{"model": "image denoising autoencoder", "encoder_fused_qkv": false, "encoder_layers": 12}
Rows from block 4 of the encoder, named by matrix and row number. Rows with one number belong to one attention dimension. Each number is 200 + 40 x the weight over its row's rms, rounded and kept within 0 to 999. All counts start at 0. After the name is the row's rms in percent of the matrix's.
# q: attention query (encoder.blocks.4.attn.q.weight, 128x128), inputs 0-63
# k: attention key (encoder.blocks.4.attn.k.weight, 128x128), inputs 0-63
q.58,063,160,147,163,186,220,171,146,176,180,333,140,288,253,248,171,145,148,228,287,137,169,130,223,221,228,170,160,166,211,205,186,206,212,206,121,182,205,194,203,245,163,184,200,187,234,263,242,144,195,204,188,229,289,182,164,247,223,184,262,183,164,212,200,165
q.59,088,263,194,235,215,236,211,267,183,277,133,153,160,182,221,211,240,281,143,98,179,226,207,189,161,188,250,140,220,211,179,182,151,171,218,254,191,209,233,170,175,279,169,171,209,211,191,189,212,216,216,161,167,156,247,265,178,172,217,196,188,210,207,206,206
q.60,052,162,242,249,192,198,193,218,216,173,117,267,116,135,242,240,224,190,186,153,228,254,291,215,196,177,199,236,221,149,266,246,188,212,199,306,221,169,148,240,162,226,256,157,271,130,171,168,225,200,177,258,201,145,156,211,186,204,175,170,205,218,189,220,269
q.61,102,175,203,160,186,227,165,197,205,136,240,238,229,217,180,176,170,148,266,289,226,175,195,207,196,223,182,234,230,180,220,214,179,185,166,153,223,198,211,233,208,156,164,235,202,211,208,169,159,226,220,255,217,252,108,194,160,202,107,201,180,259,178,202,166
q.62,084,253,141,246,235,127,236,216,178,257,117,254,169,158,203,226,296,281,162,120,194,302,217,219,187,192,232,156,242,180,189,207,150,174,218,245,176,187,194,156,208,262,198,161,225,196,170,149,176,192,215,170,201,106,256,281,184,191,188,190,211,185,183,213,221
q.63,045,291,196,190,224,235,251,261,216,226,179,199,174,232,183,186,255,249,155,193,210,267,217,171,183,249,164,209,243,238,164,150,119,166,238,176,211,224,219,203,178,256,180,160,183,195,187,243,192,255,191,209,222,119,217,219,127,200,255,165,188,132,203,209,193
q.64,117,179,268,224,158,197,172,179,189,138,215,159,237,229,188,174,227,65,212,175,176,194,187,199,242,209,225,216,234,105,179,128,283,233,191,155,211,179,214,192,235,136,193,210,260,172,181,250,269,199,210,147,180,278,177,245,254,146,216,158,209,179,117,208,185
q.65,131,169,188,173,189,241,157,205,227,248,167,217,171,216,156,156,174,122,201,212,238,161,266,254,142,228,215,200,199,182,225,257,262,251,215,213,278,218,180,233,152,160,162,225,142,235,182,206,186,230,216,251,146,216,193,151,225,251,102,272,142,212,198,180,250
q.66,116,174,211,250,173,125,116,215,198,160,211,228,162,215,239,220,179,298,220,179,186,238,146,170,221,206,212,241,200,263,174,218,163,188,240,195,190,152,269,261,200,235,258,292,129,254,232,193,141,227,174,202,195,134,301,190,170,193,197,175,190,197,190,181,236
q.67,120,282,200,184,229,188,200,161,129,172,117,231,181,195,181,174,202,265,151,179,183,134,229,168,158,200,210,160,201,213,202,244,159,199,215,220,200,107,175,174,130,156,226,190,149,278,255,184,171,178,208,211,207,157,196,186,216,199,222,190,210,212,262,246,273
q.68,111,169,196,218,196,146,116,239,232,200,202,242,186,184,208,194,157,245,249,204,190,247,178,204,194,227,214,216,193,266,212,224,226,211,245,173,240,197,200,253,127,207,248,309,149,210,223,212,112,217,191,184,154,126,299,146,173,236,142,217,110,210,175,168,219
q.69,101,233,239,170,184,167,147,154,157,169,196,182,198,169,208,217,211,205,196,237,247,130,149,200,204,248,144,225,211,188,287,227,182,154,180,193,192,143,171,221,147,202,261,210,219,210,181,173,140,211,206,234,273,249,79,220,170,206,170,217,225,279,314,260,176
q.70,089,230,222,242,133,187,110,152,208,176,161,173,159,242,256,197,241,239,184,251,221,216,211,213,182,225,142,205,242,165,295,250,224,234,198,183,178,116,246,250,165,167,256,261,166,285,211,116,170,236,191,179,247,199,187,233,160,188,141,197,219,260,258,218,241
q.71,099,234,140,141,197,168,258,172,123,217,202,169,227,198,207,194,220,239,184,172,228,185,227,156,226,194,174,197,145,143,251,221,118,191,134,297,158,217,199,147,219,251,175,104,209,198,214,159,223,151,202,236,278,211,177,216,164,203,231,218,269,220,223,231,205
q.72,104,180,194,205,193,195,132,190,159,225,182,213,243,203,167,203,164,112,218,191,211,154,255,231,196,234,110,245,195,160,228,230,297,261,155,206,276,213,137,219,136,146,177,221,205,190,178,171,206,152,230,228,207,230,157,189,240,241,97,266,160,267,207,173,211
q.73,125,164,210,272,178,183,115,186,198,180,222,198,135,247,257,247,217,334,191,183,187,243,173,182,225,193,153,240,212,212,135,222,175,185,205,184,169,194,275,254,248,236,259,220,117,270,224,139,241,206,166,201,258,154,245,211,206,171,169,199,259,237,233,141,229
q.74,098,160,205,190,198,206,171,183,169,220,199,223,241,179,206,272,181,77,228,212,193,195,198,223,258,163,158,234,203,207,157,233,274,213,161,185,207,202,137,225,246,149,180,249,231,172,188,200,175,177,205,277,134,254,137,243,240,259,156,188,194,224,155,156,188
q.75,104,205,197,267,180,175,119,166,220,216,152,232,125,196,271,159,167,310,169,266,210,206,201,200,158,199,176,180,225,250,223,307,190,226,253,171,210,106,174,259,148,180,292,240,141,284,235,156,170,245,202,211,238,123,184,251,157,214,171,182,192,243,306,210,255
q.76,117,184,246,273,162,128,59,186,216,154,192,235,190,194,224,181,150,225,221,200,188,171,142,205,215,238,188,248,210,268,227,212,239,193,246,171,248,123,237,266,160,155,252,352,162,256,216,228,121,248,182,191,172,190,230,207,182,199,170,171,140,246,241,184,213
q.77,109,131,172,227,175,164,163,230,185,232,209,246,200,214,171,175,132,254,238,157,202,219,206,202,217,199,219,208,189,242,161,250,208,232,216,222,259,228,218,219,164,224,195,241,120,234,223,205,170,185,180,234,166,131,306,148,210,245,138,225,151,200,149,134,264
q.78,117,159,220,234,191,165,227,243,237,154,247,221,207,152,223,196,206,245,259,258,179,279,180,165,236,175,270,216,225,223,158,186,155,168,254,197,207,181,218,208,225,222,256,206,235,156,207,242,182,213,150,177,153,143,267,201,189,215,277,125,173,111,175,197,170
q.79,129,225,245,210,159,163,164,189,226,152,200,227,188,161,250,221,191,286,173,246,218,227,109,187,184,188,204,213,220,257,247,203,106,135,226,193,165,98,242,247,235,237,302,228,193,218,237,217,151,253,177,244,248,183,153,245,139,188,245,140,238,204,300,233,210
q.80,123,255,234,199,169,222,151,160,198,178,169,202,206,198,215,182,176,147,146,261,235,172,191,234,158,198,172,193,233,184,271,236,208,200,195,184,198,100,196,244,209,151,247,198,179,238,198,219,209,226,216,259,242,275,66,264,186,220,205,170,237,220,299,243,233
q.81,120,156,197,136,263,165,240,219,219,217,254,228,222,171,223,264,158,271,228,172,205,210,194,180,198,207,237,285,119,242,183,182,183,167,192,205,166,264,201,171,203,303,165,156,191,157,177,170,126,177,196,191,197,156,220,102,156,201,206,241,201,187,130,191,150
q.82,106,170,261,263,160,156,198,234,254,164,237,162,216,147,204,191,196,164,229,169,214,228,107,187,263,212,172,214,217,192,245,176,220,149,165,254,248,209,254,213,211,182,232,199,275,137,191,284,262,253,186,224,153,200,216,258,161,195,221,151,167,177,210,139,170
k.58,083,170,257,188,207,226,186,146,224,188,226,226,244,221,231,198,180,146,303,243,253,147,169,234,182,219,183,200,190,186,257,221,247,219,226,187,241,199,234,227,215,156,248,224,205,201,224,189,204,240,202,239,210,236,127,189,173,197,130,269,174,270,213,144,169
k.59,095,195,188,225,216,208,193,277,207,241,192,199,219,171,201,254,217,292,156,156,132,230,179,213,183,176,251,193,208,220,157,171,183,173,281,226,194,163,220,154,193,233,224,149,149,201,159,190,176,195,190,187,191,130,284,199,233,172,250,132,204,130,184,197,225
k.60,069,238,129,173,181,212,173,288,161,200,157,199,169,170,170,204,183,195,142,178,183,259,252,201,184,164,210,146,209,186,154,196,152,183,160,203,162,202,153,206,189,243,112,180,182,217,219,198,213,200,184,203,180,215,225,213,244,205,296,143,221,88,208,242,204
k.61,100,142,210,169,196,241,144,197,191,180,238,154,238,251,204,175,147,132,237,248,199,177,177,204,260,205,142,223,103,200,253,204,223,197,126,180,169,250,209,230,246,190,191,265,190,264,209,180,226,252,197,161,226,261,128,230,199,191,164,253,220,306,229,181,173
k.62,089,212,146,214,175,176,204,243,186,249,179,206,213,150,205,228,197,250,192,111,168,271,193,216,200,168,208,216,259,218,154,189,159,144,246,236,197,178,226,171,187,228,217,167,154,193,186,194,259,192,151,218,166,128,307,196,250,237,221,175,195,116,154,201,203
k.63,057,177,191,202,246,230,211,175,182,195,263,117,224,274,129,217,187,213,141,187,137,235,190,168,254,145,158,212,221,243,176,162,233,208,179,238,199,206,233,170,257,237,177,225,185,191,181,224,182,289,261,228,197,175,285,207,210,186,212,156,253,203,211,147,188
k.64,106,194,224,188,232,243,163,142,212,260,202,248,216,190,194,150,197,259,182,299,266,173,174,191,127,212,171,185,183,218,180,216,113,201,288,206,215,189,234,208,163,210,291,184,157,227,185,190,124,267,195,259,271,129,199,160,214,206,123,267,207,219,272,260,229
k.65,129,212,245,218,170,182,235,242,148,146,253,194,215,172,224,235,229,230,222,218,189,258,182,206,258,133,173,250,199,150,269,168,181,172,176,170,162,186,232,212,191,190,239,209,229,153,218,219,221,174,185,205,272,213,126,218,125,167,277,138,279,234,185,200,162
k.66,108,246,174,221,270,183,282,169,184,211,162,179,181,230,177,215,270,168,158,191,168,203,209,172,211,200,271,123,285,230,111,147,178,189,200,192,154,206,169,136,236,224,210,114,323,189,172,234,259,179,197,153,148,180,186,261,244,181,236,156,195,187,175,236,182
k.67,114,232,82,186,183,194,211,277,202,175,248,185,180,203,189,261,255,238,242,216,155,318,239,217,237,138,173,178,208,183,205,173,189,183,140,186,183,288,199,205,247,252,166,181,155,149,226,199,191,170,180,146,153,216,306,227,171,257,275,169,212,154,147,149,199
k.68,106,216,209,220,227,151,257,169,130,183,175,156,168,225,266,214,267,192,177,201,148,211,199,192,252,145,262,184,253,187,163,191,182,177,177,221,155,179,188,180,221,224,196,108,290,243,214,208,262,174,152,177,222,178,150,286,210,184,255,128,251,247,206,202,184
k.69,110,106,230,175,223,158,249,207,279,231,230,174,212,235,197,217,132,94,253,235,212,195,210,197,250,218,232,266,180,187,176,215,254,273,207,251,187,275,133,194,262,183,138,150,188,122,188,180,218,148,230,237,173,252,184,129,185,215,161,211,160,207,89,203,204
k.70,093,157,254,163,267,149,302,218,217,190,224,224,259,164,178,249,199,147,286,242,183,197,198,200,265,205,206,276,156,180,179,210,224,194,218,222,208,266,162,173,216,191,228,91,218,96,224,198,215,179,236,220,187,203,171,101,208,198,193,200,199,232,158,219,214
k.71,097,153,230,162,216,210,182,247,267,219,231,174,180,172,167,250,151,194,237,232,189,221,224,191,205,226,239,275,195,242,176,207,313,216,200,153,203,202,151,192,187,148,199,258,146,155,224,207,143,199,269,240,119,241,191,165,178,241,184,187,132,117,115,174,218
k.72,090,132,232,151,216,170,204,207,218,221,264,181,193,197,234,214,173,193,235,286,182,183,193,234,293,128,223,255,198,173,272,247,187,225,225,178,180,196,203,199,135,187,188,185,236,142,206,173,183,222,191,254,278,241,115,171,108,214,159,196,224,243,208,225,204
k.73,126,220,216,199,263,184,284,208,271,209,201,195,211,197,150,217,213,116,180,209,189,141,172,186,199,249,240,119,257,231,156,174,219,179,229,162,174,237,113,136,159,179,212,185,319,141,162,242,225,229,236,141,146,188,199,196,230,155,221,176,143,160,163,260,201
k.74,094,194,162,121,220,243,209,129,122,253,159,227,232,174,172,140,203,159,209,197,237,170,227,217,190,189,164,131,194,200,279,251,146,277,198,210,235,192,181,216,116,197,146,235,211,156,230,156,191,168,180,261,238,214,150,183,180,177,128,237,171,249,267,248,230
k.75,091,191,199,205,247,147,283,219,161,157,203,181,239,182,179,273,223,139,235,125,157,219,228,225,262,159,202,233,157,141,164,197,218,210,178,216,193,274,176,166,240,242,188,165,240,122,162,204,272,122,197,159,169,205,258,180,218,170,221,177,244,200,165,176,153
k.76,109,187,207,206,237,184,291,165,202,199,174,179,211,259,199,203,261,162,184,211,194,217,212,193,221,135,251,157,245,170,148,159,137,214,202,235,176,258,178,175,260,272,197,67,287,200,164,188,294,184,174,175,206,211,197,217,204,194,220,192,256,237,198,239,170
k.77,106,229,182,226,205,206,239,208,165,212,220,155,170,187,225,225,269,248,154,178,147,250,185,194,238,135,244,152,279,204,191,169,188,155,173,135,123,186,203,176,183,191,230,188,301,206,197,226,232,191,201,158,223,194,150,312,169,174,257,111,256,198,196,232,156
k.78,114,241,168,247,222,252,163,98,131,265,131,211,146,219,219,176,248,226,128,129,196,188,195,168,131,218,228,126,235,219,163,237,194,190,217,236,173,118,202,174,245,222,194,200,199,276,155,178,193,208,178,221,201,146,275,283,271,175,169,202,238,208,284,175,216
k.79,134,183,191,197,251,185,251,172,230,233,169,166,229,214,172,202,197,62,208,140,214,166,253,203,179,219,249,169,196,193,162,159,267,240,180,264,196,277,160,153,255,201,98,157,257,198,153,176,251,126,197,181,98,249,226,172,286,178,181,226,169,185,145,166,173
k.80,118,153,206,140,240,197,229,208,198,207,218,205,257,173,166,219,167,115,272,190,268,185,246,222,196,190,164,232,120,161,247,178,223,256,199,239,222,289,179,189,198,207,144,196,197,135,175,165,224,148,205,231,176,261,188,95,203,200,169,264,196,212,165,175,178
k.81,123,238,218,203,217,159,143,153,218,170,171,184,141,247,203,197,192,199,141,177,197,139,145,203,236,229,257,210,254,273,190,172,202,164,173,181,191,58,186,203,244,177,193,243,230,203,197,263,231,262,210,188,194,189,183,266,190,195,236,166,167,162,207,217,157
k.82,097,166,267,299,198,254,248,194,238,200,139,190,241,233,197,117,171,206,139,191,199,212,189,152,121,232,239,221,185,176,196,251,221,269,236,281,236,248,242,225,214,211,201,193,218,266,135,134,246,188,170,191,192,179,213,194,231,135,127,214,218,226,224,161,260