Weights of a small image denoising autoencoder: encoder norm layernorm.
Rows from block 10 of the encoder, named by matrix and row number. Rows with one number belong to one neuron. Each number is 128 + 32 x the weight over its row's rms, rounded and kept within 0 to 255. All counts start at 0. Numbers have three digits each. After the name is the row's rms in percent of the matrix's.
# fc1: MLP up (encoder.blocks.10.mlp.fc1.weight, 512x128), inputs 0-63
# fc2: MLP down (encoder.blocks.10.mlp.fc2.weight, 128x512, transposed), outputs 0-63
fc1.35 123:176101128165104130102148120138158128129112082098138125098143127103138177088084124217090229218106131138104135126117140146121095152135225079149141141131155155085120093096105075108134103070108129
fc2.35 061:103130114095127165137138147117084142129131146126099098105089123128066145155148126092213119145112114135196156179148153157146124109111066148188118131156111064172168127107110177094105101157154159
fc1.36 062:177082148128139139140103166091157174235132153133135125100140164079192107090084186093117151122071131102111141103066101110092141116166164151151108079165094159138155142124097096150098172136158118
fc2.36 032:119103159095145157131103072173042082088106085095099103135122150205109136156157097088172043131153131144136130175120128184153118130139114109076107079160170152101150144157113194124089093163145136
fc1.37 020:116140147122091156120159113150142089106121124118149147091109113144197190101158129166117184140120142158121140109161189169073075091110152061077095137136145183130072082139143134162124140147141105
fc2.37 010:152151135114215160140109112075092086202136136120145113176136155073101178078100111129153116123162083176167182164131140132169081140143062128145120119145115084112078097098166125131117074176087151
fc1.38 134:105120151079150122115071114111176101116158170127234143084124080097087164161133130105185169086109133184094154132113184123072110087133057077173100122088117124084132116105076157108139113107134089
fc2.38 095:152121116134075105070132124101152107123096091124142204139135119184151131098194131128093113132113171143121116099125124107125145183130136160163043164157158185135076160189148090098108140148108121
fc1.39 019:149070150137153125121152146093135108141152150145138092161156061120160094137170110097077074164120151158052087095079163104121092175175093093137090175130156157125119121114085144100196088116115094
fc2.39 009:136147176177055169128127071130113106084156098142147157118119145146147139079117082161179167132124107155120144193106169118117127135125067098049184100141133117148185115095107139136111111163104125
fc1.40 070:129069091154146141149130173097126124183136138141182111142154078109119097125150105096138051091131146097110111086080152149149164131185091152139132111085126149123128179127140167097120090100138124
fc2.40 033:164145155164084153091122086149116083097156124147097176095136095216187137087147140157145143251103105120121074101122132141088105141113139084098131148151163106145133147151101141170145167141087089
fc1.41 093:149132072147186138118060148049122113173131091144153173159180184107110131165101147092132141116076132098099165134071150139138168144090122102192189078156126074144164158119104128140096209112166073
fc2.41 037:112112059079091147088093152196149143132110063127104080144123190136117158152132164108133173115134129130080126137196119193139096097137120134089132068132069161113123135164090171129119122143133176
fc1.42 122:134178170119099128150122205126161133106141129144148100067136030161152073136153133138133088137138159133124076150156140123129145177159098065118114168064113156111136087154127150088113131133120109
fc2.42 088:164144161174086089101149096089099107093093087151125134170104073158172162071172131152133175201148093156122164139140163117134117109091120131160137112165091139141076149098107117208123160122117147
fc1.43 085:066151152157103132124121111117110062124159131184160107136112120187114060129112183059108127175126119147130122121191136139081104148156030110127128117072145090168134108184158136157129137175134143
fc2.43 041:141162111124172096141065150105116072101113144139122051143167113133104127081121089126134091150176160117142089124164078116146171112124185127104118140154120087117105152152102141103149105133121125
fc1.44 119:197158162134142120107124082131138144153092133140126149133080137098072127179172077129103151133120115182125103162132160063124075101147171135083105157113160160170139080135157131177164179083110169
fc2.44 128:116129088097181156112127103122099087156077112139134201125106148182093117180210114132122088129111116139145106154119166140076197067111136143155126147111149113109164084165133052069160117166118096
fc1.45 115:171118152107157110125115070138138137137090074179094124089150104123157120102096143127134165140084136157202091194120182083128122151139171129034104148144112156140107096166153142137116159091091159
fc2.45 116:128105081126132178165077106107112110136118117139104127087153070130037132143139088141219137129092102145155147136098157123185102065177161152132165158133129058118128123113097129095128142136079127
fc1.46 119:116102156177132139096154126083116122117154163076171139117177154200091192109138126101172166136068128143114177130176102086149101109151089126088113130076115142103151098119090132111131133119133135
fc2.46 073:159164112139105069098106132152143116107064092133145127117125140133124087132078091170070087183180134125101091103180108105147198175096165180122131107153161148084117132120146166088170134141135151
fc1.47 110:089094119150121122156104086151184091144156129154146140093162096088110099128112119175108088175103140153054102087119141130113072106186127095144087184126148147124137144196096149115172079089141093
fc2.47 072:132133147171122165093101179113089063155160173091056135148104090122140140057164111106180180166085121148167106115113107111121122113180152129105125125169130079142102106112122137120075205126157139
fc1.48 020:141109130145110136128129062124163119132151078173128106117114075029163172087121103135095118121116095172078147134083172162081083100148066086130093128149121132088119135092081120136160090111146132
fc2.48 010:099140122109116099125147105165136062100084050109125182150136100178152121089121160141174125155186112125136130097148132134144112124152121101131148094133156107133185126130096165152191137144111092
fc1.49 111:128145121078129148161145139190119077123157108106108185135181095122099096112073102122096169143156156132148177139168167114098193138133101160118132124109119144138118109188132181148224124105151161
fc2.49 193:155098162142118174118168165089099099138153152124111160214084056067180139097169133095114145110098116183127123149039145176154101147176126131087133142149140139124139085114160141138145111135130109
fc1.50 017:160068098166159094113154153106151128143150064135126104147142081031168096127140113123084140171095123138086115110061163111123127191175113115174172115155155147104115109088080118111200094055113115
fc2.50 008:127156094167119100124150094098161084117184054176131154160099119135108124113140120189153071118156146103135111166124124116077148139129087115092151133150172152103154153106137196187108136148112124
fc1.51 122:105168179108097147100165114144116115168098199135146149096162147078113077088080130118153203115133151091125090122076119100058089057139165187132103156109161090119140140114156116219163201118118141
fc2.51 156:113127166149119137191094152103093096160148168138104164109177135127045091085125096109122110189163154104161114118103066076120138104164195075089108153077149123131135099163124098115087161130137122
fc1.52 102:096148117145122082104158102170087075095120076128157077123120088155119148102099163163098191179148146158137092163135159158126091160159091081118139125097136164109099092124124136125118086101140152
fc2.52 041:133149171154088101152124144056171063126116155180144123120137069166120158119142106147161067187144115104145114145102108126094155109091147160159069143125118089156123158126136187123162145172097111
fc1.53 027:139086107133087079120160150147048120133116107161123036188097165111094126091131168087125153123134090083171144132140098140152182162127120134148144106122105088126128110114148086135116141119149196
fc2.53 016:118094158110118173152117103151175066100146056082127104124114109145139103158137178140141087190164170098077123174138148179086091115129140086059098157163143152121126109166088196139165096144148116
fc1.54 119:109073166058096129104135126119150136137106125126076141118145166123163143085127192084096153205124114149133091158101146104070109092161146125143159087113124122148149201168141104165109106164129162
fc2.54 156:143143112135113087102139177116158109048151113148123118118119120130132130075048157113108140150192113123191145145122127136118077120118164072121120074085198106161078144103120182110108110107142112
fc1.55 022:119147147137127116096171095127116060106133098149158076131104069143177165099131127157074162172123130146095102151130170161096078142131093041103089137104145195146072084139143127109116097111141138
fc2.55 011:149140133106103184128133112111126081162128164166139178143097049091137160093106137129161119140130147113122170160139126156111098107147150144155131085101098118125152129086117109187139105199105118
fc1.56 089:095157125141130100153107163106078148121170125132079140118109097182127161127171102109122077092127175116127105106062129123118052116156085141121113122182149154108168160121111192074153100071112193
fc2.56 091:149145139107179144165157138142215176133183087097148145077138102095122130118107189134070185068149130150117143126136132159076105137115162079126164174075083137127128055126144058146149096118127149
fc1.57 107:113080151186090163083130141086161149112122080087115154104121193147114175115120118172136145131068123110098164118168144122092108127153119090056078182076176134153162083145118079141145092151158104
fc2.57 086:151155100119115118134109184180144137127080074136113078107155150143086145137101099152132153123149119129137128168148134154193126108153108148147145117150111115130164121102092155106138105155111196
fc1.58 104:190155157109125135099146144128153155137134119106143091112073070091124163127124177127109084120149116103202059108175162141126133119126125089143072124100149100188166147146186111143115125181147183
fc2.58 133:083126175112156106142132097151091141144107108169167161115122052120153093127127136137149184148120115212076157202135110111055107085109134115136092112143084157097105138083103162197145172072116111
fc1.59 025:168063118143097135121127154084091139171150082106159116158172148061141168088151113108112145118067085107094154077101135156132149108131105149184137097176137085129159130053110089137148141091133139
fc2.59 016:131124075098129114148157140175129115094092079115109106051105150136111083094132182125112070121169139125131126113120075118142152112173146122122115169122132108116167133176079206113149130119114134
fc1.60 124:084160145073131045132150062144118068133139144169105146116086076156111196118150131131078141171163144139132148168131126144098104089114103054109118112187118117095103125085138140165102107138133132
fc2.60 100:209110132176087081164177150136133082166112128136078155128132112131115110109104163147089130105156138087167155145097116125184129192107150135160165187155155137201102094132136085208127154131046082
fc1.61 105:126152089132152081109129077081106131126096088170179116151112197139096152138130139125166147105090074142184158191167149163129148123073089071130140100200066076132096110121151116143106152106148132
fc2.61 092:152139066104126096105086119129220134114123089175161054096164167152155115146128132149111203101123126166076170113183136151119135095134107150150105085145101191135089159127090124142108132167127130
fc1.62 145:115111171132066138085102122086179125094093156084137061177200175056147154074081140151128152170120113143123161148091137088117069151110144105180133190096178158127117141132177097151107175133132142
fc2.62 157:111142130093179154142108113115122127149170106123136167086055116081142143152125114143143165143086139132069151103141183133108119164102085092127107105188086089125145147133121180141180065121190105
fc1.63 026:120075139114106149160113181101074122149130164148099043220142172167090067171154160071123068132144133062118085093152082091166172168117120143140111149110155128188152117186181117104130132168115113
fc2.63 012:091143169085110145084057069174113049110138100129096148122107115169233121113122186128133128153122143143165118129121132152093116135117147070101148098180117125132179120142120174160141116135146129
fc1.64 126:112172157147141140128072150126121112164098188193156168126151153137113087109121151080177152095193121105149111122124168103035099099118127085078096151150141065126094146188157128141151163166162089
fc2.64 091:132140096183137128112101159095146096163100121145113092107188103145127115074114102143122154124137170182103129155153106141145068106177174106072090139115108112132117124144143188136108111146127160
fc1.65 124:104106107132093151171128130083140096116122099127088124094160159105130146094211172087184108123211132156117155127066147147101108109151108088066127106136142169095127166165058150091114123081093079
fc2.65 171:139144165131186166082129095127127154084105103110127147131178142098133081180128081176138185122124179123132116060172125109103132106147170156124170151122149138092179118134101064092160100095150104
fc1.66 023:168125134162106083121156119116099092168112112141126031217148166106114132113117122138093146179117085082153106133131078127188193165100145112178171089099116094168118100127175104099105132105089173
fc2.66 010:090135108097098131177080145145120116154149102121132140110078183102168095145139198103147094150175169064091154137117107127110116061163155140132116105120093142139162133159066106160145149123115126
fc1.67 113:141123131116116113096230162117130143179102113114098159100143123156119143153100132098138111168164192115100088103118113139102134147189106110098165123152170160090142155105141117161210092079128159
fc2.67 166:083153135197130130150179144156113118175129152059065075138109136072129112140129122129106078093159152026118086175127128218150168139159105148138166122163174132177132090107123130092130139089123139
fc1.68 118:170109116105148168164144167157147104125127148175096148087144041180112130141109120165104125147201119132105147134148087155085110134200105111119118153135111112079108188165153184133139160140152165
fc2.68 153:094181127154116138144127103121115179107133068039154134144085171078126112104147140111111138119127134125156087174139122187164194131113172181172142093128161149148126082093115098063176073124076167
fc1.69 119:138126126083144076134164143127159136121125115116162124136144070147188128095138100152104169151172134101173072143139169103078097162061073154136122125152114149117122199137141133101153097080105151
fc2.69 152:117117122118128127158117051069159208108139132126163125073112138159149179162130151179169113142147114093146141086126118081135103118057122163111109107145116048082116187112139085079128135137120093
fc1.70 102:123108132113144159123112133159149115158086094133155113093134130074077113168106188175166132082182121111079174121108079114105118141132164139111146132097129131063131160136170153126126173159106143
fc2.70 192:126171139141089146134150097121147223096120116090088178067109050163140153119130115146113181185143134166131065139135151153098072110155112094150122120155132126130077086096097082101146109099183103
fc1.71 127:174127192112111198114122139107148154129091231073122134151101105110158135146144028114170167150113140148093140156061124130093092081164147090109098108120139178111130139075137154099128143099196096
fc2.71 063:158102087143132153129207098156100092138122112097121111176127179080106158138097159096088111128137148088175167101139102114147166211096068200135160099177139092129100141119173146130079133106103158
fc1.72 129:177081134185138200166131091058151177159101152128117130144141122105138145140171058072158129105150128111075116139095149125164065104141141141122132101132145168111114189154138139183104136098209106
fc2.72 081:099110076118124108102158134150091094125094127144116094200130180214116137144168197100148067093059159086152134120120121105104159151109060126146095118139145091130137160124169178112101126148137121
fc1.73 113:177129177152128132125154080092119119146165096183124165152174149074114113100126164185143112100077142116109110118104198178119138092136033108091152158094129118128069129131129117150103116109174102
fc2.73 145:159151108131107156119172140137125099167150120152077082133147145109115121188097096134137174118094130169085109144147131100106092139132132119128127119151149115187098165115104160162062173082127146
fc1.74 040:124088106135146116147076154133088122204148169192123101153129169117115051143145161025130097142126112105157121116138128091142191163130071121170158114137116072176130136159148133152102163146112131
fc2.74 020:166104107113156127099134097171119087064138070120089136157140106177126124113118161144090075165121161111136113109136111158159121109102121106070163139189160132094119168164056138173159125122134082
fc1.75 021:092079152085146169117133146099096104101146158148130147129135084122114098130164142074130051105102138148074102096111206144066059104149065097112052179163130114123137110112091147127176105143131086
fc2.75 008:159117199120071133100132096093192057112140090098098108177142114124162180074140159157086159153167080111073118163124141109153077100101139113076147131134131112129174159094103146144117129141067126
fc1.76 042:186066163167112127157153159085141158197155126119119108181136103104170157117142120107110167175085109080089161120090106130124143143127203116111130074144107160144142101146099090112116150114175124
fc2.76 024:139181106093127145182107106162096073121085122130118096108109161097118157146163130095156102163185124108149182147063122133151143109048127183089139082120103152125086155149119240096094141154137138
fc1.77 113:067170083088120157126146129154132164159127058105079113108137138076126114153166165157144126141209181167141166137181069136151168146141154129121129067156129144096075104143164126160133148116141140
fc2.77 158:123134162141126136109137087094133134113118159118135167206121129206135102124127124107099152197093123101148123131103148055128160095152108170134161115144138122158121113110111049126114135092102115
fc1.78 127:075137109138131084139106174132081129110093133163141186153146099215144052138117096145071124157106040123102172153168170168123126080082113101106102152129133090157146106136113143135140150067126067
fc2.78 108:138118109134138137130128111109120073128119143168148064129149064144130162122159141105179126103147146195102113123096147138114099117161130163094184206152084188135120117144164111186136105156050090
fc1.79 128:135162175102127074130153120089100150144096127080104144166126092145129178164173085121172175143048098133163090190151130072070130155137102120093128108170142116169081096122150172133143156118093101
fc2.79 142:125173124119166095147165120148130055178050117164122136141127110098088116175136099116121105049145114124145072160099094124094188168105152132159186177090148147176081118179172131119151108133124117
fc1.80 136:121111078075177161110122149068103098153152163078162146134131126118068134122174140098148111080110106147135116118127165176139187145121092183140115105141134141150124157088140131100133099086125074
fc2.80 127:127126180129133096148161070092167072132160139165110158088090118108196135121143150125087157140109113163125092120116136115081144155110125121087077145160099190134062151162151112158132150146124096
fc1.81 129:138107145099168182118092190082165130165063146141122161099118189058145110119094101145149101149077107074110145119069120103141084144114156131080128178149111132181153162131123089136200091114084125
fc2.81 154:170096096103137161112118170142092108123154131164079154142120178140088133150060126151136099151136080099142147115129124138163091137161091150113179077134164072103157154112093162127160142113141148